python train.py --model="multi-label image tagger" --dataset="photos of arthropod specimens (BIOSCAN-5M)" --train_examples=195000 --image_size=24 --crop_scale_min=0.7 --horizontal_flip=false --translate=0.06 --arch="preact_resnet" --norm="batchnorm" --activation="celu" --depths=[2, 4, 2] --kernel_size=3 --stem="single" --avg_pool_shortcut=true --widths=[80, 160, 320] --num_labels=120 --init="trunc_normal_002" --residual_init="none" --optimizer="soap" --beta2=0.95 --lr=0.0017 --beta1=0.9 --shampoo_beta=0.95 --eps=1e-08 --precondition_frequency=10 --max_precond_dim=1536 --merge_dims=false --one_sided=true --adamw_lr_other_params=0.0012 --grad_clip=1.0 --ema_decay=0.99 --steps=26000 --batch_size=128 --epochs=17.1 --lr_schedule="cosine" --final_lr_fraction=0 --warmup_steps=1300 --weight_decay=0.2 --adamw_weight_decay_other_params=0
Rows from block 2, named by matrix and row number. Rows with one number belong to one channel. Each number is 500 + 25 x the weight over its row's rms, rounded and kept within 0 to 999. All counts start at 0. Numbers have three digits each. After the name is the row's rms in percent of the matrix's.
# convs0: first 3x3 conv, stride 2 (model.blocks.2.convs.0.weight, 160x80x3x3), inputs 0-7, a 3x3 kernel for each
# convs1: second 3x3 conv (model.blocks.2.convs.1.weight, 160x160x3x3, transposed), outputs 0-7, a 3x3 kernel for each
convs0.52 098:501553551496551539519516505466492472511509508521528534529495477552517539538531515474502495505511477539475488500507485523522478471485504529470498527476496474500514498554502519535536512530522500462510488495500492501489
convs0.53 096:504503533501494475503440470482485525482491494495483493484492512478519510483495450499510496513520519497516521503490501515438454480488513482479484536482488518561535496471509453502522496510492510524542503472525489454497
convs0.54 088:477489504513471491479502489537541534518518539492489495502506483459512538470496497514545492520525486494495481497504488493499483468483483510497486503540487504488528480470463478469470485500436450491502493455479502490511
convs0.55 100:496512484511507516493487495526513501503517508490501459453488515476540498485513489434499548490509532521559524493499494524510498509504489490465465443421486516525516469478488494483480499505505520474491480519493481503481
convs0.56 098:493498520493445502510490484494516513474484544462503501488455509546522498512533527528512438526472455518505502504541518491542536464500495498511486507502463526503499493484482541461488528516501497534536456533522542496522
convs0.57 090:500502504511537510510514524546495472518485471484525499492515496482503464482517523483492537484514526500511489502478460527492453537529463531499468511499490493485496464490499496530500502460487500519547493477535473461497
convs0.58 097:524508455563504473510533495531500479498517484511501478501537562502563501535474509471479499488491518485478485504493491448466501480489505483500464513472505492489495499490505557494514559473483501558531489513502462546479
convs0.59 095:528488495515521498520511519470482473471506470510489550510500509483472507512508506542528507510513517497499524495495514492550479535494482560522494519538500458497512526542468530560554511549548517480447481479459525526491
convs0.60 096:507488503485513483497512525464487479481544547540532510535538539533531490503515488490513546494507515500492503496488512458526485492474454492504486498510502548489497488487512491479474476472479493471480522449487489481487
convs0.61 090:482491481517500483494482464472474478516493497521500520500474490496521521532461479518495463527479450493495470532504508502472526487429485458543505480532508529500487511514497503530478469509511525515470532523465482530509
convs0.62 102:528446496465509492459491526504535495528517490509540499506521470508511509511481502517512495506477485498450483472468492495466482517543525474477472531513558496504537477479549456481506467480496470522529533479491501536480
convs0.63 101:509496496523517501477529503474494495512491536502521492504475523468415483504410491487447475509505447465469491498510483499453486471474456513468514494493474469467516510510500496499529451448488506479492457503496459500500
convs0.64 100:500499529484470505489487518496515481489519468517466520483521513500481521481524503466492490499485501502526490460480451464468485484488512490537497485534555517544527522480468484517509526516515495494464462467494514488493
convs0.65 102:509511467494488487502494518517506509520553523503493510512521509531510505502488492508482511495502526505520518506483500518505490516513481467485455474462493501485507493495485458491492466499512499521516501500516468499503
convs0.66 097:486519528488569517519529447483483452492491451480460465463448503525526477526489503492512493505494506517484498495522484481520505463476484466496502523504501505499522494470484498519479497481455523522518515543532511554539
convs0.67 094:482481474512502502487507504496521469568509529497497475489523477488520510519485528544493489549484501519467498508485489536506520513520475487474533459497545493548544498453498479476475482546488476503495488504512480498523
convs0.68 114:495489478489501495487513484517465481511527499490530512480511470510548465494492479452509468493541517494555510475499531482468511485493491506515495521476435538462407509473477492494466463494497476507508456471500530502504
convs0.69 101:472483488492506482511544495492540545523503525492501474482466528519511528503527506451482520447515479475470511511486503528495513506469495500463521466513513502504532494470505500495456506493479487456512533480510495490514
convs0.70 097:487472468509454484495485491516466441503482460483487491481483471484475493486495516516493483520498492507509498555499523553528542526527494492455481485487478497511519499516506476487487477479470482511529481534496475497478
convs0.71 090:502442480496482450506471483500497478461507482514513501546505456534485470519519508442519501493521519507473533488534507467480494463480483513492464452471496526497488544530517479476515490494492519498507486482475471481464
convs0.72 095:465497498475500483502500508434395445444431447396472490529517513479452463507518519564536567480565528535524523493460463513521505496523509482516494539525564524523562496500472500507505502508495498525523533484520512505495
convs0.73 101:499492470534475468501492473511523462486465494490498497491489461487503488495482502500500526529505538498505467450465528413415497492485499509478508507539521506534506530490501501508482511492503490480511477509532497503513
convs0.74 104:470522502550553463497525481524522539485489461478512501491480537458478516506474517479514495477516520528490501471490487466462494519480528482470492522483492514461488547513472508537495503519463477489530478533531470472549
convs0.75 098:491547503494463518497490493499514518480485520479518463517503491515531510486519491506490480487454454511492498513504483506522485511550525463451506443474484511520498492476494496488482505544496507472496477484493487485459
convs0.76 097:561512471510472457488471465498529532533551514513500520502511489560483494548513480492501475499479503468465523491488512500495522497493502490509481499502487492487543519451443419423487415486490504502470493526496540509511
convs0.77 101:514506513488469461459478452517542489504539528496474475485518514502541476538512504513518492486505495468499490520505481503508487500481485502557540486488490473550478512468547494511518494468452501536485509548510504548559
convs0.78 099:492516487467496522476497512465506484499503521505493536475512509466511528475503520526480508497480516491493503495498504500513503507497486504534498543506487497477484478517503521518512520506484487510462482505468528487497
convs0.79 092:520492474549485485510479508518552568557580524557528527473446448498454433535537447453505490490464476465475516498491493513484492511487487499471487489474488479493532477481499512488489553483508558505491545518487558524494
convs0.80 107:502483461461444531540484512485522505441538524428486512466470484440453465452474537484492512522465517512498484492483539506515553487533506484505498499507505489500538518477518524471513511505503491527506516518528542517500
convs0.81 105:497508477505509500459501485475510482490476507502479509454501560489534557486471553483495486495489466472479458486550493512512496510522519518471430493477500523500484485509504511515494519568523492513496500513470532531482
convs0.82 103:462468506522494495503531494496471476489476484485485504538521495504502486511499468513505488494489474530490462502509517506546516497521490464512509495534489488490501506561555486523559506502520484535546466520550485520505
convs0.83 097:511487481496438446491486506525495472518497484504470488494482507510506484494504507470481498486516500509522494491514515440454502494482514491478485503480508501536512513506475564533477489485490496489518453464498466478511
convs0.84 106:511466500495496502494504502489480473520483468506529516496521490507496491526521487483531537506478507499505506460477479489494458491503490485480501438491503485492526540612508524553534548507501502502522475485499472492499
convs0.85 108:471511500485485453501458490543497485491467508500496488526514494490484463453474506508516485516497522490480495501523517553485480516490505464467527483501495493522506507525514481534549506534527503520503557493508500486518
convs0.86 096:531543510514498502488486484539560563556506498515502484508496457486482461470467480458511489516462515440475516514475507525516500531488516484502509520465471527502541477492519459471513464503525530549502498488475484493461
convs0.87 099:511464477507431475513529527493517495537524481509497492504529514506482505513477484491452452475466484486487471455526531427472516508536508512503508457472496464473484545492480511490481475490472514483492519524478484481495
convs0.88 099:455488494495489561494519521464509498486509528477505483517499487513517483523527488518552531553517474506528447464520521510503519509514512513528515522520534516514481493506500468482502455474461487504512491511526503516543
convs0.89 107:485471509455484549485471504504509482491483465523496480489480478516449486519483506452477500496490489481496502482497508483545515504519520508509472487509485474500501531542520518486496497484497461521488490547495493531509
convs0.90 096:509503498534517511481521511473489475532495477498528519518482477539486483513477501517502473542460461505458484494492506516556498507542513481535493476497490524499510497502515492498538511507480527492498499528517515527495
convs0.91 102:509477488485510490521496519453429467464476499478504553480511457487470461499487479480488500496481484512473472492476504486506490487496510492483483500503478506499475489467500500492509444496490523535529509526525481518505
convs0.92 098:458497475529510499522489481485515495501490479502489482420490449493482488512524495466520524492490495459510491522511522516506465495456486465439425488489544520536521459494493454486486500509480529512498469510505500501470
convs0.93 099:472487479506511455495486530517509512501493502481499480467488514497496529492483500492520528476515504490485489528474453552523474503531513487457451491495487495521502477488529462487500493503465496503511562520477526548505
convs0.94 098:449511476487441479501480478491512510480496511455504494483432459472508511500543534501470482526482441541536464538541507541492502481493500465508533476513506497533478497495506564513497529511513529551516522530485489539512
convs0.95 095:513550492540533459512535517511512489520577538527548566557582515547514510516479494487482473504505510531520509517517496457482476499484522498479500489514506493472490507477516494511484473474504465504529477478495485437495
convs0.96 106:501498474496504495486488514515531529490492476489491454486504478493480482478498519519523506520488534490467517443498517501490506528503495510486451499474459475504499491454505491500507496454471500506498477505511482531516
convs0.97 103:490464483520485507454499514484480485530527514503506514503541515508459483518465464463509505481504521482521499491505485508521488536529488469467490472513510474516503484503480444463527458503522510518521508524486510499486
convs0.98 103:501491493495515495507496484552523524506496502485476500515526538521525495508483487458474527469479468535488510493478505532502507537499466511518527508500482478451467466478498484515476503512480490486511518498512501483481
convs0.99 102:532493487466441450480447500542503489470432477452452479481528485472495502468477509473475499453482504494476476492458489499499488523573520474492489483492515479481487501524508509564519532519531498521517484491492471507485
convs0.100 099:472462463470532491507509512571478496540486493501451491505495503466488506447505501438497513457501584501531521494446501520478469522527470457457464485491519532508505500509513542488502536523463484525490478532494488497480
convs0.101 107:464542494532519498515498495532511483493478493502502505510514501481467497493476477510528478512504490517467499518488500514477481468484524548503496521500502482502469534510497508513509499470465530491492520530496482497541
convs0.102 110:495503471502510499523482481472491472510511500491537502508499464507480464472527515472528474527483444525469483494530497490555532470499467440468482479519532522521493518516496505493484479531530503518471471551498469533495
convs0.103 095:492500508502494466498504480464486514497477494528520520507462496523483474554545464493491493527495489484477484521493487493503494485502482510502499494500500544505525489500509470461485464486468502505488492504506483478536
convs0.104 105:507510526495489520487476499535513522494506476506483476488503482526502531484518528518454473466454502471474489501545544507545534515520512486503471478492498507503513482503507491510506509476501474483508439495489477547456
convs0.105 099:463535507453492478465484519465470457475467468519507500504544511523494525441476515529476515458528492499467500517506532529490519510497529494552477508504475472514491490462472474489498493494494502490499517522503471544521
convs0.106 098:490508508478496491481494467507440498470495506533522462489527538511535514496522509499483505484489527462484482522544505504503518472478551505495480508521473519548505470487469490464433469483482515482478501499498519515472
convs0.107 099:532493490494545540502572489479494509468491520518498499511482496509526486529505472496518507515483490492490490514493509516468514475495491510496469448520522513505518515496520467448478484450481500522518486477541455510491
convs0.108 112:509500498516493491495491528489501486501499495495504520517496469515463487472433479543553505597551444541504432483493508476477489521499499493449460453437501479461581514503503493482499494502502486513503482488521532492500
convs0.109 100:507512488498513504496538529543502543501475523483478538512507509517492497506510527484522500517532489518520438486499497482551523474546529490502504459494501464501472509516499500461493514464568488505499471502536477522521
convs0.110 105:512466461534480464475505523494532531473513506496500471487526518495521515498493483485453520464444515470447518517475470515511473520524489460505469485489549501467534480507485531547485565568503482511545487490544496501509
convs0.111 100:462489508482494455519457498474494512465458498486493517492483489467437400505422434498510504464492519488489518525554490504500493511513492476492488491531514501503488515510476510529482478573499477529492523508513524500491
convs0.112 104:505480483523485486508474497502499474530509449456508484470453499486449442541461460502463504507455485514485485475497516494512510489528468477492504504533524543509472487470476495467520514454473515524468530579535486511534
convs0.113 096:500491515505495447467520487533511510506492535509479502481529481506494528494472509505499487485487521535508487502485506510503495527532517516488476489508502506508552506464515408447469457454507491489473496482492484457526
convs0.114 090:491491506517517495508493512488508494552496499508477525511514525495510498465506447524525518481511497515503473494487502516491473541493523535495491500499494482490502488484530487511469508526488520479506528494512501533538
convs0.115 107:472484507496467499517488485472463512467453502492431476485474509490519461512493508524546530469515545485491507517528497550532479563550494488543478502513510483492483508504490494518529479497503499461514579451487538514449
convs0.116 098:502497512494489516485498515463499486499488491529503493509485473536515504515510482509521487519498514508507511509512472492521502549525503501489462460443476506499492529491478475516524517521506490487500496496492498504466
convs0.117 105:496516512501529471479507503477486530497498471534481477500481525432499513511520526461503516467495519445515533525471538490498473499526499479491502477515449493532508455539515472490518453475487503530532474482506502468480
convs0.118 093:472505497525519493477489500509458500536485501477497503507475482476469497490504517491502528493531551516532541495466487501425493487470486510509491517539477509487500483489469505486507505546489488497505441489502456497523
convs0.119 096:485492528497499484510489541496508496507454456458472510503482531522517525457515540538510528522535529484516562493485460512499490502506471462498478476467492515495500503469494472459487480457476489495508546492497496552504
convs0.120 105:497471494478457453517464493478515478466460478489510504489489492526512472533495528490521532485504530446499530479475496490510463490530471502469457497521532557529548466469502507525481479521508451522516469506438469523471
convs0.121 096:505486489508495437498464477503498499464505522511477463517535471484493467477485512488535505472475512501523491467463484482483496501496510495498457509477482525486519542529455516533496486486503512493492494530504525488487
convs0.122 106:516551551580515460487458461517501481451492509485475478475481510483522507530497440515518487501478512503473532528487523515472491480522494488494516511471509498489504504469495501515472517473458500488483496482488516505499
convs0.123 106:523511510497487491495489515498496478505507508500493527506503526482511494476488515523496481509512483453529489534540518409486530481426480476512467486504492513470508510461478564535467509563505525492493538496463487525477
convs0.124 095:527486507478460485472476507524562524554563508495505499481506470517510472522445463485517547490521534444497517491475461508482482495511515458483496461451471487463514478468474492500502492469479496551510473478467508432488
convs0.125 107:479481500510499514503525497506519515504489493491506493508466496471512524478490518490505503514505511492534486484520470480536458490530485487516516495494551467536510495480470500503512500514481494488484480446496523447488
convs0.126 093:516505495487478486475459485473475475504470452509503512501493510496498544491463480511496495529477450545489486482519491486533519519478529500528479529555522512495486519485493481521504497528523541494490546506450533524520
convs0.127 101:504524443545528514517504513464521525517509526494515538516500481552470462519507466500490470486474478456471482497505448497521506478491501504506475537497467520520454494498493463482470492467484522526497486562551485457515
convs0.128 102:488510503520488474518472479469483462507489471532490487502503496503476495494495484484475517486479465488507498479485527461483499499494503509499491539530530520520435526495488563522517497512504476512482526508505483566495
convs0.129 096:516495515528548484488532449460503500478518546496515510486493453461524501532524520502511471494479499489478523491497506505444465488418479490526500539501452493482511493508484527491478507512491487515508495516513481435501
convs0.130 102:492488496484506497486502522507499515485543478510485509470498503470482486479461487533519496499499472483479487497476473507460452508487464515469520496549542482544496509455488485528491486499489493502509468532492545528510
convs0.131 102:519518486502480502496467491539510494529536531478497522525541493552576545558529508540544483552508518545480518486513521488523503488464479457513501473470498477492489495471501524471454581510480465468466485449458495459488
convs0.132 105:463446465491490448501437519519525497497507457460484496516480481496486499513478521504539484511465503501505499486481496486539529470540513479489495491462491498507521500510480462462495532501541508480485506517497508507476
convs0.133 090:507497524490513530515535519490525546532560503522546469490516536517557532491559543494488519489464518497499492491510487551505452511474485515485496484470482474504478504527525506529548534506490513525494500530505481487502
convs0.134 095:457501521503524565508502495456436442459456456478478475481499503511525510471509544481497513485499570509525497496513507489503513512562499474483530472473521498466474500446451474465443518489478484445498498479504515513471
convs0.135 096:491487462500429440485481429486482481490469472505471486479484495458483492508546507523469459506481497456498509515509483503473508472498509486447450492465473500499552511478504517484472488503480484518512515500510508504499
convs0.136 100:520467485475500473514475480476501456502479458497517513515505471520480510534469497506512485513486489532507499510504510503529521491489495524522501503513533502509499507526518481535524507493542481481479512504509483564496
convs0.137 097:491474499517483456494531521519489487481490503525522514494515480492466511482475508486443486481479505519496504475460496426483491497503482536551497530550489435496499558535507497536514497508519464483479477488466485521524
convs1.52 098:455500525491491485506477473497488521490495522501505538511492481537496508494493506516496533488506517431502511485535559502512475445461524489479528513503508519531453531481505522472507464487483500519495534517489475531548
convs1.53 102:503517520465500514509520496465483502497512484484517536490517483494499511511457463535531536489446484498466481500484512481467503489479519464515477510545468537566470543514477498486530512527497535493494517500491515469490
convs1.54 103:499519470502510531495508497454531510502522479504482456482487511502499504488518560437501440478528523479507528512522474549517461521518515520479508495491515553478508508492492498492492484505481520485499505495504525481531
convs1.55 105:514517549536485512485507452541515526527509498492493476510475509482510491533465474488480505502487505485473527503498521510512499489475535507546506551492495491499481515484548480488502461523506531487498503468457516482498
convs1.56 099:475470482523500508474501516505482514447478476450518512474462481444525481517495496466491494500498516485507472500504538497507475440494471454431472485429508502498475508482558500496560467518551490521467495484521501485506
convs1.57 096:475493510531515494473574501450450466462511498461523499496513466454562516496521482506509499518516514485489508475495485481463502477542460502483486533510495474483502488488480485525504480512523484513478495491472520496488
convs1.58 101:474467515478505512516454491483513501500505489495482508494495522546459485561465479467523525496472518510528493491500484511495497486516483520524501531494527538477483504517539543502471558497455474485471488504508474525480
convs1.59 099:505474487496554461445480488480490489469512488498505472472496458453528502446510478506480476525487522486495487512506472497473542493471479481488518451493516490491497448459481466517480470526501486467506504493479493455483
convs1.60 104:492514509485521462492509451468525466498474503512472472538492497511516522478512504466496512515494507486485517500462499522504540492486524487540524519547503491544463501501517520518481453496479520468493508512486514478563
convs1.61 088:517494503525469503479528477514552498524485437528435440520507492508483514484500526500494499471553499500499486508509450528476524497513468525528501484494502500493547542488513484488479515501470534484490483457503480492447
convs1.62 096:473462508483505482511496483538552489522478484520499460520502522504493491494475517473474454494527469483532512543457493571475446508455479504539540538495504494505481498527491517472511518478490519464459488490537543506525
convs1.63 107:518543533465519505536485516459478501509500478530502518488519523521506530532502509474469489482487494535468551509489494478463513488495507517506493527507526504504493478453522487519519494475509538473508431458496510471528
convs1.64 107:537504477473520537499522519540518493523451465533474482530503506491518504475486488564510507489499479502505510514476503542479502524461498535518473496557521509551529463518499509560603516543547520478499530523476518509523
convs1.65 102:445492500511480526520509457491502502488493484498491493482490489476539476463461549465464438479541498486501495523472485512526500477488523526536479503503521527523495510491478481478470494503501470467499483465471499465496
convs1.66 098:482501508532492489497471488457513488498539494468437468530511513506487474515482461521514471507514524542504477486497476489548497497495521539492537491477516501508522530499460490490455542519457496484495505537482493502465
convs1.67 096:541524481529483544483531509426514469473508488481537491461499437441571486493489523492501520501551498510506507530483495520501503480483480469480462503476474498486490485516486502532532488544514484479459474456407519453509
convs1.68 100:507546529538531517553537492525456518512493498470506505488462500490514470492484491478514514516542489462507520516506525533532513492476538523476510504509497466507478499483523490492509491494507490475497498446501488524507
convs1.69 100:517545498467481491506468534466473476515482490527479511501455485490522451514511457466509502462528490521509517508518448483474460546518491507483469531489483538516523590488484460487499476523460515508531514491532492489482
convs1.70 095:491488451506507474473510499501507519477510467503517452495487471486488522466518542452513479491517511501498516470520478541486489508522493498474489500502519503500507536460488488488523505494500500479522478486468496475476
convs1.71 101:470492537505478511515508488479493489501524443528498434535523535508487503538447494486494487494479527489552462513506533502515481489491481505524489516507501512514506555480496491498496506502499526491474499553475465543499
convs1.72 108:508508517497497469490508502499498470496500519486490506519487479467503473540484468470484508508493518510492455481488488509501516485473524501478510509453477472516449520475452449492467551490529486494533507480491480505499
convs1.73 100:514469508460494493477501528515488498507486488485471493528525487516467540537440490498498493523473494507494478536498483476488484487495502521481455462466511573477479501513534518461527520509487481508473494536516521505476
convs1.74 098:483481488472506502506474494505527517515507469499504454497515516534489483488425446532541514535499494479506547485506488485519490480494470508517494512469514511487507486536485515493490519494457503478520464494463485460469
convs1.75 099:519534500533523511505518519488477484529498483489506485473477496491490479493515474515503498497487500488553502511494548528480490477526523480493518523488466502494478487479442477517519511546525546483527496413452494460476
convs1.76 101:471499471484487501492524482512517538490509482497515454501492507518464484550521511482500482485477479522495485528479494541476450480485483526506522524526515507500486509513506486488512531503498505482501486479499490478508
convs1.77 092:477469477506554496463508451470556530540511481495459488494492533473498512502521469472514464497530501503521495502479485495498476446479512519516537488499478504531472496513529495495512477503505506482530500488539452503501
convs1.78 104:463466496518526493507491453476517526473511507497504478459459454488528536492552532519485493477466466494494453478476500461494528459500520521495507488486524482511503471470526495468491449491500483497480516490487504509488
convs1.79 102:505504480458492502479489478516478516471487522505514491485483489507484466463503507485485455498516448490487505537462462503477477510501507520499481515498484496460496492507453472490485545493505524483496490492486511486513
convs1.80 097:493496499484496506480485462488485468471529554524482506488528507482478471475441444503496500460468488476450462487448504479493507464485502506508482545452475482506495488510505491503515526501563460517488510504530510504490
convs1.81 102:488471504497554497507478487443491470477497539467522508452467502500472535508522484511496469478514530518505467508537526496540501476508494480502527491493520504497516513488515518486491470522475487450470449485494483533488
convs1.82 092:444496476532495508528498483506508504472464496478492511467498468492462506473485426540494513477489488461559457520487472514546478481486480494492503461496503483486514476510507471505517477525518487505497498455484465437471
convs1.83 094:549482493472480515496485500510489505494488498506459491499528504502472496459477479484506541512493429506471504500508493488465520530475511456454465486475483556486470477514545491549548495540561495491486484563532513504527
convs1.84 103:491461509515509487517458495525498492502493496475490498479512474493520516500497478480511499552505507522522515499517480535546420518507509462467573486490489476508473491463503498498498512496465511494476504540500525537522
convs1.85 103:465500500474527461434501458485512507509467506480478518471485515460468501460513477487502509510419467496445502498493483478483530503491519471481505503481509450516492496504489502533526495502523504502522544503523530504505
convs1.86 107:493540469466495480509482510492509490517479486495498497467503490512457484482471498501515471482504521527501513496507469534499491511500472493516461517516502509448477491508517493486506450513489538480505486451505559503463
convs1.87 095:500502489542492499515493488480555554511548442541472439514529479544494520473465528507512489483538528508489516475510478513525518491489488528516506503512480529508503534508498477471494525490495526486509548444497528462520
convs1.88 105:456487529545489498482466478505547519512483526470493494498490502493528421445525496513431473455522490510484455502442470457520488483491495469541549507476506489488492510522481487478480512515537515500499497475508503482478
convs1.89 100:502497478567546485502509493456429477446575527493514486511510513453477512487471486501520495541509522523483487507499487426603517474500460517523500496508499474490463506503537512480486507486469498487497511456463489466477
convs1.90 099:466499500506541478486507421487518499484477468470515524478467490449516486458505513505499515470463449526488458520436511458498498502490498519476539466469495484530489511510498541482498517523503484478532534478502534471516
convs1.91 094:477446514478554506468473473501518515508520474501514498503471485501511499449496482528484533497477502535470490470491485469500551509517481528500486454479519467516505549493548514498558536504475489505479540473520484483477
convs1.92 102:511525503525557515474492493506509468539488521490489502531479511517506473497494431516488505487496489476493530486484509506479530488537508542543523500556523533497514541502499510539514515484511535513529517526473497470505
convs1.93 097:501485496519514511482531465470420458471482528458508504507464495497510528517489500513474490506537452533503481493533517494531509507489508499517507535516533510531493523511471502520487485500502480463497501521480487518468
convs1.94 102:484447499490505489491561515487555552541496453506488461470482488484495516471509514482480470461500529493491497473491467487494491458487499532485474492479490515488520557483518495453506484474546495542517493513509506475485
convs1.95 107:466534547509469507510493463511531502501465490511481475515493529462471493486488515438457496489536500495505475506452492537504558486496492511518532558501486536508487532503512510441511490480487506500499491495521523511526
convs1.96 105:494531487525528491501479502465474520503498550503484513521495562503469525492472467528505472496507479474567530505496494501468520474520513485505526521499478483498454500525480518509502506474508510446495526468455473492523
convs1.97 100:469489510457502499506471466536555534547508487560458467482448509489573482466535490524441480440533505481518478519484521512487512558466493516513542495517507502534507516480521517469515513501501501519490490477486475489532
convs1.98 101:484497514503537497463484507500511555481517481535496518522521498465488486493499490492495520475490484532477501489505511486491486493469481519510507490552549511500539476512516488490487484495485552504508507529509526566494
convs1.99 098:512484473512485481513518474522512519513506495521481479496506531510480481511457480497547538519515476473480526465516517492500500527502500493476500467508501524481512505507538493530526527514523483487530485538523516495535
convs1.100 107:466511503463506471463532451516533505534477497536481492516489484504492466479486531529494486478494503479516538519484534516491496505477514484484466497457460501502434527485451495479480518489504500483519473438486475484503
convs1.101 099:466501480476473454483469475450450501484517546484514514472497511469480490474446455493497496521477487506534547495490500493526462520500454500482481495511466452496466483482463477494502517474544521491504484442400468460445
convs1.102 104:554525494578546494454526468476551466452548500504513512523482529494526469483489497501487492494497494478515495484421490467509464520507478476500502565514499530494488529503475543501469497531477502522551528526495504544504
convs1.103 096:475474472531535526483484445516529507501488488503486502534486523488449488504466526460527535449499482510490470495510509490486463459499501526490512521505477520519525565496549564473458547478496484488542521547561532513527
convs1.104 102:481492513566512518522493488508485472490499547479535516432484483484485488475531490488501450463513462495536510482494517533487466474517483438542514520489505502504515476488526526502476491506479494531504506505528526470506
convs1.105 102:487525443520530467495525481474479492495488514504515473526514491533532458525504467456472518495545558487524483512547511521520522482495539485544501538497428506536512501517487545473491542470501470498503489495527513504536
convs1.106 100:542489506507482551476504468445477499447512529454564542477498510447507512475505465514520463516512496485475508543528486481479478530518487461491492516492530502525486498494508512480520472516499457498517499517479528493502
convs1.107 098:456502505497512499568445463491494512526513472493521466470494507520518442515452497524508477473525465531474453486475477538514474445500451504484535495474534484501523551481497517465467576456519522508461449528506539485437
convs1.108 108:487536563517493515515519482503501471514485509487486502509477497512510481505507488474466522491497492522483494468476522518496524511483507546469502463475519454481494447464478525510528529505537427429478517504501504494522
convs1.109 101:500531522584503486496480508498476480448475533464506490504477508456488478485522489475455525455522473477516481497468478542489481459470494465518504489482484500496472489503498528519478528514523453473521506484535490481488
convs1.110 099:491511450477492515500480465551506499520515511504482493505544517510492452516491464494526481503529524488549508490525505506505484528470520507485486502519487502509490483485481491491519513533513493491500487506470479491505
convs1.111 099:492496472490584465493493474498510517483536489523509460474498486471537481477498469518457488485513503482523505485501444476487516494477454483480513474494496511486486494516495497471515532497568504515494501519499511495521
convs1.112 101:532503467568575520470520533471503478491509528470572501491492491476525463490477488501477484485487496523493468518493484448484497485496496539488563538484500498520500499491495468495500505552534523502537478483496515508529
convs1.113 099:514485460491497515496497458461468498514474529502490483512523502468516487496472498475525482451509509511534507500509488539492474547494508507548517483526489518462493499516513505477485509475531491483494508491533510500526
convs1.114 098:492494502502541471474521471479452435478486513449511500475546483508544545483521472489526522534504525483506492492523485500467544468472486500481509497523506516464482510531528529516549496511478484497509500509516525474527
convs1.115 100:496520462475493462488485517493480492484489475483511460524513494533539454444546436524497484521473525475488455458495499471444472475462504492498500462529508436506469534523517526470500532503524480509559477521515508550518
convs1.116 095:408467488497519488486521440485461473464496535463533454438493478487503489481533471491509512489495488534483480488476549510505491489489502504497528445479527497490504520461508501512495518479480466474436442503494477510474
convs1.117 102:518510505487558453485477467519503522507515527508523541474455470518500468492477477502495505473524489487508501476539484560511512462489485527524528513510453476514480531493476501472509534481516509509511488484492481510468
convs1.118 101:497527521486501542482496535491502541504489447506508460500502455459538486488535520526505515496493515510511522489496512469513520482471495508494485516491488470486490496496510463528558481534533536494454489471455507462474
convs1.119 103:484496497524491500524493468486475477466522569457527455512540500555488519506486474503479503514555491501509498533512527549497480497509494511519518509507507483542480483460487508476475509498471470473508482493473455497508
convs1.120 108:508528476589576491464464514533490503474541571490550491500471529516509486490512500478519538490509497496506484496495527530529502507488502516531513520560577451502517525491486541514537480516520512496533474533485502522538
convs1.121 097:526522482475486490503493478426457473496525511520478506491471529494530489521513483488502487485529515490495415529502488446434468537492524504507523483496477510497494513474481468496516480494531454508496505493483495468520
convs1.122 100:508497519517498482548512511514524523500547515502536472485488504492481497488530546502496516529504544504503544511486519535469494499488493502495530510489539491497529520462482487491496493507480516499493488469485483466528
convs1.123 100:511519521520454501526499496498517504474507477524474514480459508508525498497514519512478510508504500486517473497516508470463533505485496486517478501495484512514549459473523515494438471469457456490498462498503488467484
convs1.124 096:473476517491501445504510483492493508505499474491490470534472505500487514498465507453537477480453508500534520544485434508476496552470496457463475529546516544502472514487497491462486474495500525487489520512501506506525
convs1.125 103:525521490513540506513525538461461530504533452468478452503494490487503505507504498511508498547539532521536518509483550500477532483486501490491517514523475520511506504512480502520520506551529521480507487463444511469502
convs1.126 091:516469535516513463496512461545567506521443436554474418493502485461504497534489528492491479472521512484507485496502498485521501497487490496518527520484483494503537504495526531494495528528488543480453498460509489510473
convs1.127 099:490464534479542525478514437508534524500494485469534482495491500479509444485498470526459524484449464544463496521452493479463481498495501502519548503476506469511491547497531511478476552495492542514500509515547495522485
convs1.128 096:576513483544495503500471493495520529513463519533483529500483501471505508506489516557478510512488481471478456477489457486519492464457490486490513544493485521517499487470474478502488482505483521495478518495485467529494
convs1.129 093:500507479508490504535516478469501490498466482486470514487525502512465466489496517472522516500486482542476522521484440545470449469535497453486503509500487569451512536486512496499538507480480512542508500532553538521514
convs1.130 094:542524466509550498434493436501470481490505550502507523459461507481486509493487459509521459481477476493502462510504482481516470507502507523503541491503482482529512488511495504509488558505521499536459520554514513500496
convs1.131 101:473496478498447486516470514484468540477487511495476515509512486527458511481515511494512532509491501502480474498513505539519486472496462500514472505533509501508459492488523509462495485523474535529481519525525491515546
convs1.132 096:494482479506521467444463471498471486448505488486525490485516507512507445512511463483468500494499501487483485515505509490499517479473475462476536488491509492525514504470470483488533452513470479456456466493512481479491
convs1.133 105:482480448488513492509494468482489544508497492518486514477478472512538495490521507517516467482503525481512498466553453575506490481464458506534488529538511488468529490513497506516498494493476485509496485525480514488513
convs1.134 106:494491498517466539485488519513503494518513490513491472525494468532512493502522468503493489490482523487518499500528511494460507501494506492533496504520463489456489489462493498486499531544482512499500505492511440504492
convs1.135 093:509466452493563475468509469465467472467515562466516496507536515497481505480451499490504514511474507519492508533511495470502503536507499484467491435499478539453500542502543529526540485498511508499500530494529519495538
convs1.136 094:495477507501520486436510460482536476506467441525515441529492485466479517544511471510489487476537506518451462495491499512505515512460491522519517478498507460502508515490503458505515530511500496483459491488504506467512
convs1.137 096:544519486519478532499466519520524509493493494517534505502501518458458506490520529536485542508524486467513478504494498520500516528484498479478480478472471538506491433515479502491508481526542479519489483513491501539495